config = dict(
    image_size=64,
    color_jitter=0.1,
    decoder_activation='gelu',
    max_steps=7600,
)
Rows from block 9 of the image encoder, named by matrix and row number. Each number is 128 + 24 x the weight over its row's rms, rounded and kept within 0 to 255. All counts start at 0. Numbers have three digits each. After the name is the row's rms in percent of the matrix's.
# pw1: token mixer expand (encoder.blocks.9.mixer.pw1.weight, 512x256), inputs 172-255
pw1.113 046:134107126106119140109136174096086137123147134123132073077098102099112153123133118157149084146163145128137124155133137135118161166131143132170149140122092092133107132150105141135138094094127141134121129096129157136116113117134149087113142115158157155123
pw1.114 086:114130100146134141150124096175132075113168147116186126098082084142117131130146092179109110110134147122164086117117124133108172125127176130094078142132122122142125123142171105127149103131135155120138150101115102108132148124126115120126135130115110113163
pw1.115 114:136082113106114137161125125150093159074137120139144135077102133144165100138147106084124126144090119101102119083136187136079107106148116081157115129142148109089088109122118122117087115108096154079139155160068137101131092132112101138166161094125130136174
pw1.116 113:118114138102154129170117128077099098153147098139134117153155090109104107155139156140132092093102098135163136078125095116097140150089090085093110155111125146106139101140108117131089092080114119148176143119142108150122103137125091103135100146134102087117
pw1.117 109:141112167166146160124171151145141116120175149136118113158126130157083131125138123150108144132107177137143101143119100139125139116148136136113127126114116152140121119097177135132107150161130106187139121128124104145128118153127143113104117126087092126136
pw1.118 077:118170120153129150140127131088118135165167128148124118122132140157126120107113127144130135156103120114143083110141171084058115165105125119134102140156124131154136124111108136119107092136107119110128128094112156124158140118121097162143122125107132103108
pw1.119 096:166134109129169194141102110143114117126118143099127148148168133150134144159135146141124108148115166074168141138111108093112079141139160123140118172130157126146168139144103119096097132111171150103159136147097139142161127100157129148127146151155121117154
pw1.120 081:146145133114129136083157154132091118113157118093120211135126135137114106106128071113129115089082120108154115117121140110138165107101112125106160088143106109123127150171088116093134104104103146134087101113118125126129109114127136150102090168094143108102
pw1.121 090:141162143118159158182079139142126127112101160127087139100118143105107160109107111133104136130140135136137126112122143115148146130155116142156119174131128116118124138139161090145163114144141122095113133135170107097109100155115112134135130172109141136097
pw1.122 103:097081146128159141083120103102154135200165112108173118115163125153110111089136148121144116161138099139164158126151091112091128145124161131151111102163125123128087135135113148093112081106130146099178138162128103073104113110158109113127118148136155171101
pw1.123 116:100094142135151140140121133147145118100158153127111117096089109144090134115117139123166088134139111113144097104161127064093135125148138097132116114185155124133170153084151097084106136113124151143121082131096123156135109131105072117124095105121137153188
pw1.124 119:171107108156135139158137160112100139127128154165163160130160148101117130138116168125136167179119121155145113139135104160144120086117101100111115113134142126146092149148126130115102112116162160127136083133093122123054152149135133147144130080116143129156
pw1.125 129:115146094099125110118131106132161123147120150134154165048089135103119096142144114134112117089113140116135150135155168109154112190133136103167112125133116137114127138073136145141154084127157148133132157138136186133147137105134101119137127147145152126128
pw1.126 112:123104088135140125102138110115087129160074123107141100151090118130089077109118147158109150131139131191134102133139137145128127085107117089152144126120132154130107149127128071109180089121096143134089144096108178128085132146126139082143167122130113121092
pw1.127 120:095086089141121078121125126105116117106135143146115141122129148124111105170108144154142129106173131119147119158121164151133098125117045125136126171160116131103101053145111129120116143136172148087156118160088131124141104122105120133188132112122120121114
pw1.128 092:087152147140129110153083159096134105118171149122153121130137145138125122129130102120133149098125114140125154114134143160121140166131157081174146154162111106137119135134166112135125115142125140146068123124089111123164147137140106117089124147135152109109
pw1.129 060:123124149082125162122128141114110107149144096123124152167130077154131130125162158106122093119120135120165164144114126114126089124150134089166074097133160111104148161107165141099108116120145133149103109093158105104156154165114118115100121165107101125152
pw1.130 066:087153117137121125105159143127190121112080110083068096109129151084121114104101132159128093135175091119113158153116119126153119100148113095147122082167122126114171105166118141131095136150149155094113135127128119122085154118129133085102142159118131094121
pw1.131 122:137142116109126152126134110115169157157146143099132157140126131121144061123118137107157130132152132143123123143141198116097171126118128144150127116148119118125094124177097117152122138138114140112147126138134144104094119169149143126127102122109106120123
pw1.132 110:133144134085122078082154159139182131154125132144128109128099121093101150102117148124134100102125156169109130120115130122090108099136101161093109176144120107146075107153134093155090145132106126124124142104126143132118139139178096125104121163161122113058
pw1.133 106:188065163076143113141119098098132130104100160164121150125153101121140154104141106139150151114137099137143105089148043114146136118166145125124096128130107143167147124142108132133116078188125145148103109121167131127144103156146153121129151173133143153125
pw1.134 108:127152167103112172112138138131167140181111149212176118092111097190146138107113145098163125134085121144110150161161123122124127113150189134117129149126121133116117115125131139099086176113134131117129117106093128136108115174148123147140182109129158066136
pw1.135 110:124083121135115121126094126147095138154139097138112118119072128130098080196135114114086122158153104161088125167162115131121117125127100145126122149132107171134160093139149130113137109147144150121168169163086101118126075131107118113165116121115153144132
pw1.136 104:142124140126084096140103130149185114110134140162120134108073158093143087121082132118168134131166088123085127136134145109103125169146112144143151095131135112139103161125133119153132131125146096118130128129100086131097116117098081131110129158086100136116
pw1.137 111:139104130125124160121147103109109141139130153090137136130108125141124118111173127131147137119121129167156129126132090128114132104111135135089151084147137177123083168109148118110141147154158120145139135110112128116187120093171138093150154127057127103136
pw1.138 107:142144150133152143139087152103109169137122144138132126118069117108123112166103163140106141163170147082117101103163169157124149129113109114092139149085114098145139124101132127136157134157100102158144139126101149127148155109086158148131125113158142147102
pw1.139 050:150103120129107134061129127095140112118067107144137154121102116150122148110120149133100114087168079112139143188139125153103139129152121202127143120133106167098087105133144165168145133126140100097200127107117116112119137103100085094110114145111158136143
pw1.140 085:117133147112176086133141097156169152167111191129116120090136156154137086151088111119139123118137116137087180129161172131172093125104128136165138103116123098104138126126142155115133130122091134125107188129124100145126139135124107146123143127129115114096
pw1.141 098:101147145137141098175120099113102115142124135113166117154135128124108176121110093117111148115149153142126140128135114186151121138066150112148107128135105113126116152103147135185144118159172143141181114104114113152115112109160128115130142117103133109159
pw1.142 109:109134095109115158123110154116126091130164137099124143104120109179144108167167105117128126129130133148176118166130131131105116078162146135173132110122106148139137136108140106094153101119163195196144092122127111155116116134150105138140124087115121152154
pw1.143 099:130058119122097113155144113114089089095089190123109143126182185113082093091148098135120112147151094102135127129083132115123129144102098131115134128161121145132145073157174102113116142126133151138114100142117119099116183162134126112120117110141159117120
pw1.144 097:097096093134122156180110136120115058148133105088127139133095136149169115119123106128130101196089125103106145144084157116117113110137139130162136166108133116120133128090155160119116133123087129084157120108122152086104112109119110150145133094154106104138
pw1.145 055:125129148107160173168113084086126132187140138122143127060128133128114108142155139160120111151101134106091132124143163138153125130151123104137153088143135106110139102152144110122151113133154136133208105120159118108166114167117123067143139161125156133129
pw1.146 118:131087148125135140099136107132132148142130126139132130153126171131127151109119079139111136134159120178097125163130131108124124126134134120143102126160139121149131184165127112129107132111115135148168090126117125089143143132118169151154158167133147118146
pw1.147 120:122114098162166089164168156098112120159151129111110133066083110140076098105104157123151118151135139159147144142152115112101130094124134077148109114125129158122145117161103161136104118172144173144125118166113145121144122144120130088101123147109203110137
pw1.148 062:085150138136139111138138116127143112141159134160110158141139173161126145147118125093144102134152125111104147178138135120082136116137127131137116148150143124180140146100152104130121105179119125123107117128182120097154142113106090124089141109137116105139
pw1.149 101:126114137116176129179155138148163064119092112118127091166137102123078138093119110108103176120062199108103131086127108177117124121102100110144145098110119122137146120121147114123138079124113107158111109169097114121092162136128105150100108118140143141113
pw1.150 105:166096086132114142163125172175124098097095129104129122120123134110085105136133090151169108132136146186133092160126146124156139076112166119157153110103113116096074098171174144111143134139148130077114080136136123074121094113166094135134160097097114101139
pw1.151 083:168119134138080141140155125132130137147142121148123135102114106129109097129090092115135134084129113147116075110114114115131143139082122104125128131130189141122131115117085106130163107101086137093164103073111152159114134086115123125106088130142115097092
pw1.152 107:139183162140155138163124125155121150163088123174102134107119122102093148159177154123154103109123130138138164138093121102121117119135113121136168170077113123132109133116085142147165138140076130119140121116102158111137143136128082116094158156157144150130
pw1.153 090:134169155146160130185107097090127094078146113165112139138130125122088105167114105120130128134148103102103131101117159146143113186111121105110096138166104115137129110155128111149092153160127123106135104135121141131101143102129106107139156105128150105145
pw1.154 109:146122099115106111062126126179100152091106116135073141121103118157162139121130138065143153080089119104102118164118131086150132140121166120124148137135143113112121135128088075128106140083137184097147156127152136144137106136139170111159118135157109105079
pw1.155 042:099120134156116120108100097118152131174152142138151154148134109131128147127151073115149150096114125089133135124118088138139084137116169129151094152114112115160133128139121147109099136120121124131119145108092130126155150130106136128087107121139142140122
pw1.156 113:106170185102111140118120131097100175093113107129128138148160127112168122163130098109081185125129065126132132148104154155127093123097125118129150136116171155141101125127117090100161107183129104106113168133105108118081117149165132087151150126137153151152
pw1.157 093:131099147176120142138110088155077154200138126090152100110133141156092126069119128145089105139137117133131114139133117176077164109150175111113129094130111115086131098112154106111192092147140156095124127087152151130133145146097149118121111139090133100150
pw1.158 104:133094125120130130149131100152120138115144150149123154137123158101116139189098092136128124139111142087120148140145137129122129146106075130137097135146147076064109120114170119138158148182127184085100099188110152119088115100120145135198161107158148109113
pw1.159 087:132138139135159106109165097110143107104135162117157123158132090151113133138109105112095154134141123107121131128139122169130089137155129098124120117083140127082178110101126117106115139164122103165145107113118146156109179129106154132115149107123150095134
pw1.160 103:153125153137161139157128102099101102133146171105171126174151072129132137165176157134103129162114157127097132076076134088126145138105114074117141114136112102101111173160097119180142113156107126132124159157145140097143137117126137094120136155160117110171
pw1.161 107:153146126126170107132121135086097166119129119103106129157126141155118114136114165172147093146141090075138147167173161154127149150101098154161128157150103118128146123169128099162125120135144151157135144077129120133091079130134100125115141101135164125151
pw1.162 065:158093168122152106151095146141143079138093130162147144134092097131139148147160108133114101097114126148062136136170131131120118117140148119119106114153129140163123121154151120163138143133119075103169120124079125073113143120163137124098098117089148099146
pw1.163 125:087131153119075117104114114125135125135124139166119119110096131133146160148157118072097120136101120123127114144094128100130129151158143112101091138144119108117103149125118122122143144135100131123103155189158104130077160147145109159101164097161162124124
pw1.164 050:117114171109089143168131094127115090125133119110114150121152121115116152127097120126116119117118103136142144134135098146114131161133141146141131160133074104137117108099151162108081137142151118088126184109168092133118122117154138140121124104146166137097
pw1.165 079:102157145085127134140151113142163113140104128139125139133166149141146091135152119128145144175117149128107104088160111139080166128078075095129125113136139148113159139127149119124149111148162146111143110093157101090126157102119158124125117116156149085086
pw1.166 114:139143100137138107135113133175080115133114107104102103137212115120122125099110144140151099130137185151153167109131151091089098129130155160124130130101140128180105095138145145136101121083103092115140197179089118082162070087113119116158147145160137131134
pw1.167 099:173090125110152164116098137097126133128111143118112091137120119089169143143131132137120088111097122155135147135133155127121158115174111141136167078128150110126119137130112149111120136132151107118130140109119130127165108118103066097115106125123099121103
pw1.168 071:147160135137138186122122152130154129093108110111097186112174126134132166145137139117107106091110156168134170101136120142102127118100107150143153092149117102156141107107102108120105096123088090138103140111130162141124147133137141115143112143137154151121
pw1.169 093:120116125157130087162117127160166112144148094131122121131180158096128176128144125171131138089132116131131148138149167137108120161156142106146058111152128144104116100136174098165132105121104118159089118180139091122142110142108132143156118135121134084137
pw1.170 088:128145087156123074149130124118094143091124175095140124110128126105131104133117146126145148135145121130145085159122131179107117127164110104100153171136140154140147154178187148155140124166151138145137124114123121134159092153154110083114189111131083167111
pw1.171 106:139119134175140112149119184103148139156118107126151109121076163119103143135097093141117116181102122130143138143097132138062099124153149128096123132106120138144142138110095095115113131161112114110103115107134088159119112179131106117115122126121098109161
pw1.172 086:125095167145159132106105104153168115093111155141083098107115128136107130132135135136134116070154137131121114136104090135153170105134162146130144080098105107096170157144140106131160115137112145125137116156112120113106134152134102141087126163108155128107
pw1.173 097:146117139129191151135151075096136102143144134129144118115153176145125088104150137117095143129158143148164133140160118150093131082099141124106117116158146129128153116109144150115097121150101133108159122107099086119138090141134121103107109084127190111110
pw1.174 119:151151105161109167094129157116156127130150141158099128125142102093101133145077135106120109119138091086146074144116138147129126117160124121121126112136171149117129119108146150149106115099130101110107127120087095148115120146151119136100113093158073127097
pw1.175 082:181110087129113140140106107108128108102105117126132113116126141135112114125139093078120111134110142150201101119099165131107142130152100171116175111129134166162120139105085145134137089122171083127126138111095134152141173070156140079118127117143131157127
pw1.176 050:135105102114153182159116090143159143134110119177148131117115089182122122145144117104151137103148123109120141089141072130099072134109158137175125124136149105140150107105121096150141108124156141152154127150110135135133095090108148105153111117137129140126
pw1.177 141:143105143164115157144150140127097135136119139167158159142121137108175106128132159131142129125111097137138148116170150132101139093135136116122141156123143147102116155121194114155120102118155143121123142153091121058094095145143110118159154131120140117186
pw1.178 072:134111146115108124184170134171112162114091137100115107159135111139103115071136109058100113148144147143115124119085112138177098101146096132176137119143139153142167113099132089138108112136131069123144144119157156118150101109149112149149158158154088164137
pw1.179 108:089081155173157140157148121148107146133100103192127090102105112117057110100101133126151102158159152122149139127136118170111143140130135137151135131132124128186128108156157145105141142119143148160125156144103136092108133118103150138109119118088165113146
pw1.180 098:108100087179110140148119121112094162149167099113090119107111092101156106122112083101121112127141105138143131142149109166141112095156144108138149117121120118141145105130141126106141104108108133117093126147148097136117150154099125155084071131158100192112
pw1.181 050:116110169093084120126171185109153136122155103155116137133135119131150125126155155129125106125162144127131142138120138106098161113166132160102118142134078143180133128131124092173112080180062089099153155058129146051098129096127137106100117168089141121145
pw1.182 087:144147148137123134097129098083146116116104143110098136098134109125162131118148143131150132171175151160133119153132096149122104089157128114144113135132110092140154137127163110134105105085123104130137141133140109117151146091130115167095124136158159156122
pw1.183 070:143146076104130154123124139089191120129103105077141096118101142112097121160108145125151113121144101112118125118126163091133086101098132100149149111103172128163092135126128152122114108137136173135089164145135153135133149088145136132141100117096125109106
pw1.184 094:130134142125093125148100122098103090139140140132166112101123116116095195149175131112124163124104106157122130134107109150150104153136120100134145114127169129108110150107123111171150120110208098126135133094115112129156139136120104128081130152112112143089
pw1.185 107:162089117111123122139153114184121109136096144125117146141100116120163143106125151176125085096147166155115143087126138123118155107119136127082111109129077124108116132117120153116097109119117150140170135121139184122116122090139139171117109134123163119117
pw1.186 057:123115119110087138141119144101135154112141116136098124104163111142145148133144086093122130139119121130150136099184110137160140133128079147147108122121144137123160089206132143131115141133152101133143152157103101139159182129143107143106107174115160124142
pw1.187 100:113118108153117095152100123153164094128131096159131154105121127076115161119160098128151151121143090110133105111133128120112087175169112105108068066105147152155116061122151148109177080134158122150134154160118111106128144130143093123120167141167099100129
pw1.188 106:137107107078102118146109079122122142164135126104133127144098115097133160131113093139144107137163153095124188148119119154127152082124142123125150139111138142129119130126154105115147135126090143163096123119115126123150104117120174134120141139116136143119
pw1.189 127:134103111097085137117140151070106117137115117095081133108101108144080122114104127107141096162128089124130108104126091104097145139120110143100141116121120141120179134114106163116152121167129116098145092098116097106104136161097126121123140092126144113112
pw1.190 109:120109126121081092154155137107130114098153149140172128157146145150147120152139135130138084133115074116145102100159130078119167140108146160169100111135098142102150116100101144068099147102177139122137088096110127115147168146138110112109147148125129137147
pw1.191 094:145073111127147110153114168113136110148144112079084093100124127152130181123140160124164151146138129128084153139136106128166083116143152147099124140106144153126143137098121128163143111135140116135161115115120093141143114141139127140083160092103132122113
pw1.192 113:146113133107112120169122119087122127138140157153123153128104197105077077152122158110134094185132129126134136135103171153139151193130123148127117130106177166128136128133127126144174111104092121157121160107137154120104115104117132107162178151122112144135
pw1.193 057:132151114101155136130122129148153114137107114163139171088077128085131127103157129103095135136134100140104142100154159100155135132102110112094127136129094130131081106129150098116124142099174107115165105130100141156116091103128109089083160152081149147098
pw1.194 102:146079127127107159150110131100093134147085087150106138132109112133138142136153116149123119128137105100158130174090146170125094101125127175104121124128162133120093116146135106121133124091138130144166131119107092098158137118120115156155167171129102100105
pw1.195 111:126147106134144117144105143125155094150114141143129128095131136129090107158149147167090099140126152118092098065131155091092131126160109146084132133112117162108134120137135143130135103108131107161123138101131141095142134138136085079119097127132125126152
pw1.196 104:117096128126159113107133125117122122061183110105167076153117144119137100114129098142141103161205130137110144119124140165099122117103143094106146147132069150127126109149136130141159087123116130113167118095159152088120141097113152108135116146115100094147
pw1.197 119:123114101093142114133117139152120116103105139112114175082160095097132112151094100115122118115114144105087125134146132108125139111164194115155128112121160150062160123099104082123138107122149138149140149151110119123121100181113124129106184099117055099097
pw1.198 107:087139099145127160121146114176137092073131146125098088159133120146120086109160111125115115156128153114157098119125147093102150145166126128145166127117100156108128123128108149133143144150127137103125144161100120100129105118143128108133150107136107115058
pw1.199 080:126153098140135120104151102131119093125098122142129132102116140142140124123124134111093159107121156123112128139098155159083169134123119175125146130093116125118118146123104127149126158107131158160147171083159116086108195120143141115099134138101085097114
pw1.200 065:136138133048109122153153169105111090138148149153124169149085139133100098112131174131150114154113143166075124145108178136131149106106094139173159113091127107120127125072070120146146170131133123154127096112107166130131117146144104146127196134114121115154
pw1.201 062:111102150152130141123155146095159154163126183110095128123129122088103081127104122150134120103114136113131134131170119150081126118111098174115145162156109101137093141103126113132133105120153107104165124104090107121140158137096136156140110114162142119128
pw1.202 115:123139180101148132133097071107087109133148151134080132103117142138112084137104093158123108112118137136116126147111134134101124114081122129141120102165072185117080133090086137142149125172085143075119129126173127109108133110141112139099121142139142123124
pw1.203 050:091084129155140180122099126142116133143130101119132137107147107139120105120152140072169142161146164160121133125134144069143132172140134131130118109164123123142133175144172172108103129108117157124157144125137118156159115118130151124161142148115136134107
pw1.204 061:131116164149120114137170138130061150129108103127159156137130143141085128163108119102112121140130156123107105124149127134092149109176171118140110145174122115149149184123123117150106069123143084146123143127098100115169080164090131132118107109116100114164
pw1.205 117:111107163071106139149088119127098151124127129141132153110145121161138156153156115095171137126129133127109085100105139166188136137121143126137160152105102118098163098112094082124149143130084104138151149117158120116100169154163158129119129114103145136130
pw1.206 041:101159136146084121130102121122102113100121101119118091128121106127106117084123120089194142132108168147110119106130172130109136137127145108155084113087110151142158150168112109146117133096108092150131095130115146103141097107116116064121147162127131174157
pw1.207 088:106134122143119110156176129128137159126110163125113170134140121115151120121155080145141092111129089159112112118130120142085160091080101138155098136185128138092095132161122113159138083170141116152160157151126143116114131121124125131131131106101145111109
pw1.208 096:158097132165132147115128110117078168131146099142111124145136112120150099103122110136126155145137109135128160109125094132145151098122183111120099103154129145173113125143138143115170161168092114170129134115110124100101145112124106145111104128133121129188
pw1.209 082:118136135159139122139120127160090089143132172127130148118143099138109121044139122095127147068117120134124117133153096095126105139102179146113120119121084139133136125110106147098129109128125104156146141125103110111071121138095139123118115141132154132131
pw1.210 115:140077110161132145122139118122107132080146130118119106100136091134099110085144157111107073154110142130130087115119128095133125100110116117154157117107119096125131116113097140086075115154123172131158125137141140162102142153124174118111149156119119167131
pw1.211 068:139137078122142112069119156121112091137179192060090131133123096108117124131144131171129141105094133127150163116121087143122125154122156163140149148134148148163114102148157143103133107102156168141116175130062090144159129058136159175089156113120094136183
pw1.212 111:096133124141167135115096117057134172119105097081140086100102141145115087141164124110144144159164098139145136145137126147113059114093141177142118127141106101104140086153184143174112121096128132148138141127180133135163109126085129142160081129138139149125
pw1.213 111:113140103091153130109116167129090112123112124094137126111124099110116130098139114133128139145138141107092148127124081136089124132102109131145126119120105103132141073120093145093138125147116136137149098135132114119077110138133185130128113120158122142134
pw1.214 080:150106119116143135125115116127137115067141143080117135108088160141114121146122149172133101185135178076133143143105119157157081134122150172131157097115095111109116115106130098135107140119123115162148116086137141088171127134109087143112136088127133116140
pw1.215 136:109114172127161088147131141114123183134119123139126130159119115147109150156150127116119165115106140146130139139134170123124122114138140162107146128171158114111141108152102118128127099106110124117199135110144121101104155106108121117105126113089121120152
pw1.216 084:125176165151131159087168096174134115118137109134152105146144138147112132110138160113066127126151141117136113148126163116125148164132103130096112169130126115096140087080110142079121140093118111142144142112147192089158123049122138120129138137157111103142
pw1.217 093:100123138123140184177085142142148132130138142143133133116113110134135128128098138130177117095104140129150192103130151075109122141154124120083156129179119124097127114094163114110139123113106126101113101188112148104137106137147152114165133086134100123164
pw1.218 097:112153119155124128117176103113181118106155110128108157132095138123123146135110101158126136129141113067117133118088151172118095155075150159122130131145123115114181135159144118141120103100133138116131128136155109101180136114121115105143126151160113107169
pw1.219 117:126171088084092119143111090186132124131159097143168146102114166119110152116110125103127117107123138110144109135125137123100073127128161209131122131116117168157153143134136103137105116111176107109111092123111142121154125090159146171118165114168121111124
pw1.220 128:080106128114143137106131094125148094165154126110087122118094100138159124117131088168127089134109111139141138149144109108090169089115154131139119061148138121138123148099154116141132134095126133134189177179111116092115109182088093129112076130153163127154
pw1.221 074:124105153090136114137145126157106095077127149119083143127099081107136152156125132101081112140143122162070129124161117125113136120144098105107120121085120125081130130101135145124093117136154118095139064135144093103143139135184142136112093116142167109129
pw1.222 113:141121136146155152149074109151132110168145106127136157121140150101129125132107104134164093142100087133119127111132145126133121117147155151199138120088092133147110111176147116121085169116119151155143161089085107123177098133090104140131131133166109149172
pw1.223 059:137121112154166148140136135133109063113103172161143149114133140136134149117115160127064094169079144132149182141111177120106092159130085152184134118133109127135107129133163108096135163129186135140116118190160118123089120114133099096131148103138088143146
pw1.224 123:093142126128171122148112126104182102123149174134137161112134089153093122200134162161111113100121147152110135106100164124130173118148100105148125128145138155120168126107142096148114128135169162083115150159157101141116115139143117092168107133116100127149
pw1.225 108:129122142170109139093136133099068142140143111134136144143114141146171147147124151100167129107122107139151121143133136105142153137098168121111152134148124089123101085124130166122166075103179163140141132162143125158138127139123123119128136136141127118107
pw1.226 104:123122179120110150109107142137119146148161178149112133125091098119165128142114087086074096107137133104137154118134136112128128105131122161114082147118075140113114145103113114098118112102150125154090117125135099161112152116107130150103121118102158124110
pw1.227 080:141119164143146118155147155119123145218155093139127104139119133123132115139154124114154122168095168171128099097125120111099132095127088074151125142128133115133123124124132126107114136137127152115121119143120138146141060115148129118125122157148127139078
pw1.228 069:125128130090112157129124193120135158131115101140132116140089131137150132129148118097114135112167145174124107092155093159118112101126119112161088131106124173152121110178148118128126115111158185111121171102153103148154123107132138149145185118121132139150
pw1.229 109:148089159144121102120140084110131125082148119129128140102178151140114117156089161127150103118160178151125157133143125127128177163186100127159108121153153151117161126116099145125120083102116140098125130172080118165130124123132095148154144131175165125099
pw1.230 133:138099130111094123182104150141114131128138150119138106140080093082154164179153083158119157127124120114121103114142121122132131120173126114092134166120132092132128105132146163145138132146121134092156123125129109123139138139146122145154174103139128146153
pw1.231 054:103093143105089145120097123100126131164118152175121135122123159119085121128093139095142144144096142154128151149136137107110163125138115118184152097110104141170113161135139122126115126121088163100164121122108125132166106118105163127128115111156173109170
pw1.232 117:086127100130138166178133134144064147088120095143151153091117106090124100114126124110115178155164150113154166088140149103113118158132143129143134182108131113168106113119134112124160107139137165136130169164120182145162099124142113103112117111154117126126
pw1.233 078:091129131121092178165125130100149107132141108092103073117102123124154177178114119110120116087092165122150140115140159083071150145115129163136156126119073128116124127135109097152168109119137137132138118128103109105155103149106147099140140118180109150142
pw1.234 147:163132162134133108172124119098129147104100140131110121135140104130109108128156165115141127140164150133181135129150117142111162181153126133104162109170121157143112150106128152121123152160122142105134139136151138143137110131131126137166137106100093134138
pw1.235 087:096139108171144169121159168137122126131103101161093150152090172129065123148159132111155083135137147148103120126113098098120128108111095148129155131128107120131160112123159142106135093146110140111136131186127113131158125108162134082131147126105102111160
pw1.236 113:104115161178095143106148142095123096143126160141126125148141145147110113152150142122169116129138105145136133110112145111165090171117104102132133169113113143141113110102109135142169137124158087117150119097157118109137125132146124102128120164129139132138
pw1.237 103:125159107158157138177140091175168119126087099105110089085151110135123093119116116102135119145084121075120110118109124140178118141115104141152166139122160127158150127139117149102116111116122148097137131127139129126142113107153137121184143115153165150184
pw1.238 118:076122110118137166113120106110125129164137155127122136136153124107074131102130130129103144121153098105138149120093114134137184130116097116122112139157124101146088129156080113113095128120122133192164099094147109095095115157121074131119134160129151116119
pw1.239 106:113135086109117094104124126133123129115146132157163097110121153152059094121153133107132110134128101135154136132132115123169149128133120147141108152118142128145132091124095140092171119080164120102160109091191165161107117118120081125116140154122133141123
pw1.240 099:156081076171131114177119135145168131119159139146107104098149160119134160111156122124129137103098091121063152141131117108081141123160181103152134132112151129138123101114133141071161125104086126104121135156083125123114143146150083106107157168102140132131
pw1.241 085:139108117121148140129162161129109115111073099152132147102121104107144186155136117172141131097136131123116130166090120093144120190149150113135093125147119135084135139142162116145148122120168114129131118139117177166156116155109137136152106130102108154106
pw1.242 048:152160151131157122124137113132122125152120145084124115142164169126132108162130132121130122100142082148130089184132173116158152161132137137147096119167183151109110173172130146146136115105132116105118128148136128152131109172153126105148115121165157144121
pw1.243 134:100115165124163153154128146101109116105102157139123121152124084090167135168097146155135119140086152128117093113128135117135153175102094161135118118142144109150066135141075134119139153120141148103200142108139106077125143116133070124101122150163158101122
pw1.244 121:169120137150129100101117090154130109138146135192107145153125105126126143139107081097142148107123125129116148141155154150177119119138127114124123169130149105135105136168113043101112128124150109139133106113149110086104102135132143115106115145125137089126
pw1.245 096:091138113137125091128120140123137151087104165125165149168123154089120139154114136104114129090121134137118127121137126133136166120124120138182139117134119105105126108183135085130114124116143134107167115129180124150119158136125137123132130129155157114145
pw1.246 137:136125147169150189155114142155120091148138131116164120146124140119121152162134128146149128115178143125088107106151138109133116124107154125157141111087145111095148103113118157170130136156144144106130171156132127118110117135132164136152136123141137105101
pw1.247 108:103104143099078073171206153133117182113128138085142135150132140090155169151124132156113103110128115152097127113121095119153142121115141099150113114139094069107140149138146148139140130152145113147085131118134118127136147114148109115082154104123126110134
pw1.248 103:144102152096116100150096142160135135119139159104117119123161105115088127215172099106121130092154169136139132123125126107095115130118096019153130145150128105113189128093099103143116119136133138117176130119142133113121083115118104115146128126086101110113
pw1.249 104:106126101129140160164148147154080130139105125086089124117129126115118120128117107166108132126109197103143161121153118114163112129157101115145137129075136123135116124124169129143146128107153168120119135116106091128112075136133100163157097120136134131151
pw1.250 104:107113152127153133154106118106163133155199151117149114113135125131117127132157132099129108116104114136122133152078139126075113119133098119098144080075123131104112124113139110117109100119139102112127140126098133089131119159163107089174148133139104114154
pw1.251 099:098103117149143091168109111135077085115125133111144110162152132157088149139145123149116120131114162161110118096123083109126118132160153086127117127167117107132114108135106139092146132121124132149097100175150185165119130177147096094070131140084095144105
pw1.252 126:099142130121165132129116120120133110095119109070090134146136128130121159120184126112115128119101118131120117148107142133131093118141088170174152170125143134174122153124149155132127150140178162115113104179092129198151139101124080092125136068132101132142
pw1.253 081:117080089145119154172144129123168128162091136120112115138105091142086110127099133144140130102155143113142110117133099139107114129069145131106180127091149104139129127116149146153132105166151141112146095138140119101175144137133133154150113156154133083172
pw1.254 098:076141115111119150101124114133114135135114135140180132158109123127111111116159151120173136139106160080125107178088090162152101126164123140103093123118090137106142098114120110147173153080119160109129156094130123093122142179154099093118128129107132181122
pw1.255 130:134139141104101128169135131118142138149126131116125144089112115083091126124115126112144128137125083113111122129180058103100133133093139123157100157143101105145154136091129105116086131116074129120109122145168119101089163121122118136095145126112112121133
pw1.256 125:117118147128162095118129124118153160090166117099104182104130135171134110167187128108143115128091130110119093106161104141071114114169128118171107135171106145143152124130135161089109113117092111124076135132114155136122089153077130123092112152184152116140
pw1.257 118:127126152118118104151160127150149117138137153100158119124140148100129133132119113085170129119087109131111140132131096108124139083184140128124113125131158155113157160100097132110135147128120117129134163142132141154104122122171088190147106123125084163137
pw1.258 072:173128125131123113166150099151143113153098081073131113065135113099143116160090114138146123133140133152142115136128113108166116108119171130152131079145122105102177116158123172156177134179109152143115133126046116110146116120129135163149145112177126149144
pw1.259 129:124109129144087154161128161129139125164121136132144150126186103125113114177112163150120114142144157118150149135098128115138142155168128147163101143151168122151145120172148080052066125114151143136136131098130160108098107115136145132130102099121080127134
pw1.260 131:167123119114128116192176134165127144203152114142124126110199122112086094158105158140148143150123129135151140160115109097123157112102163108144122131127123137160168116136122146105162123117164126095109116121115150113116121144135148116134131081133141155145
pw1.261 094:137129142135097148163173122128105126159143144108074169149098098104112127145106127114128128127072116131113122121121128147134118123124106161135171169108124120146110139092133141107141127129119147124094121140113127098140156155137201107139108127070101161142
pw1.262 052:115142155147118087159140103098127100106115106095152097130066118142128113191135129090103109092170114119129128130128132172086133116118168148142171139141117122147141141117133132126127127103105114124160151083144122112133158112150141122095127116136146115106
pw1.263 091:167137174141168141121137094103123124147133143165103130093129168127137182121113143122114138115117139069162104116108141145116145121138089120102108131137144143133122115124095106136121132131134120123132100088142111145157140134155152145145141113120176093123
pw1.264 092:127087174168148166130133092130132092145136176136146079157156105137113168112115130151105116137140131132108136137108114116138105101126158143133191165134128105150115130122118165137135122158114148148078091121136119135129114130134144128150155123108115122114
pw1.265 129:130128108091104132099164106102124149134157136136138117143131117129127122135163134152136160114122148125149076102122084123093136089152087160160138133098194162119166124131116133122082151171105116140158149075121115124133117137160145103123181140123136127148
pw1.266 088:137130155128169124122134124109080125126100148147134135119107127134119116093132149106119153113105105107122130140127133156136159090101172138066138090169121102113138106099169137126113162139070112128079128121141102148109138111125118096147160158116093115156
pw1.267 057:129140123129085156104118098139113131142116135155120120146138130157116118122121135141087101097174120158130137124146125121182120164130150138144139127152163076107124092098126109155117119143082092128160151079111100170102110161111095159115128113117106117121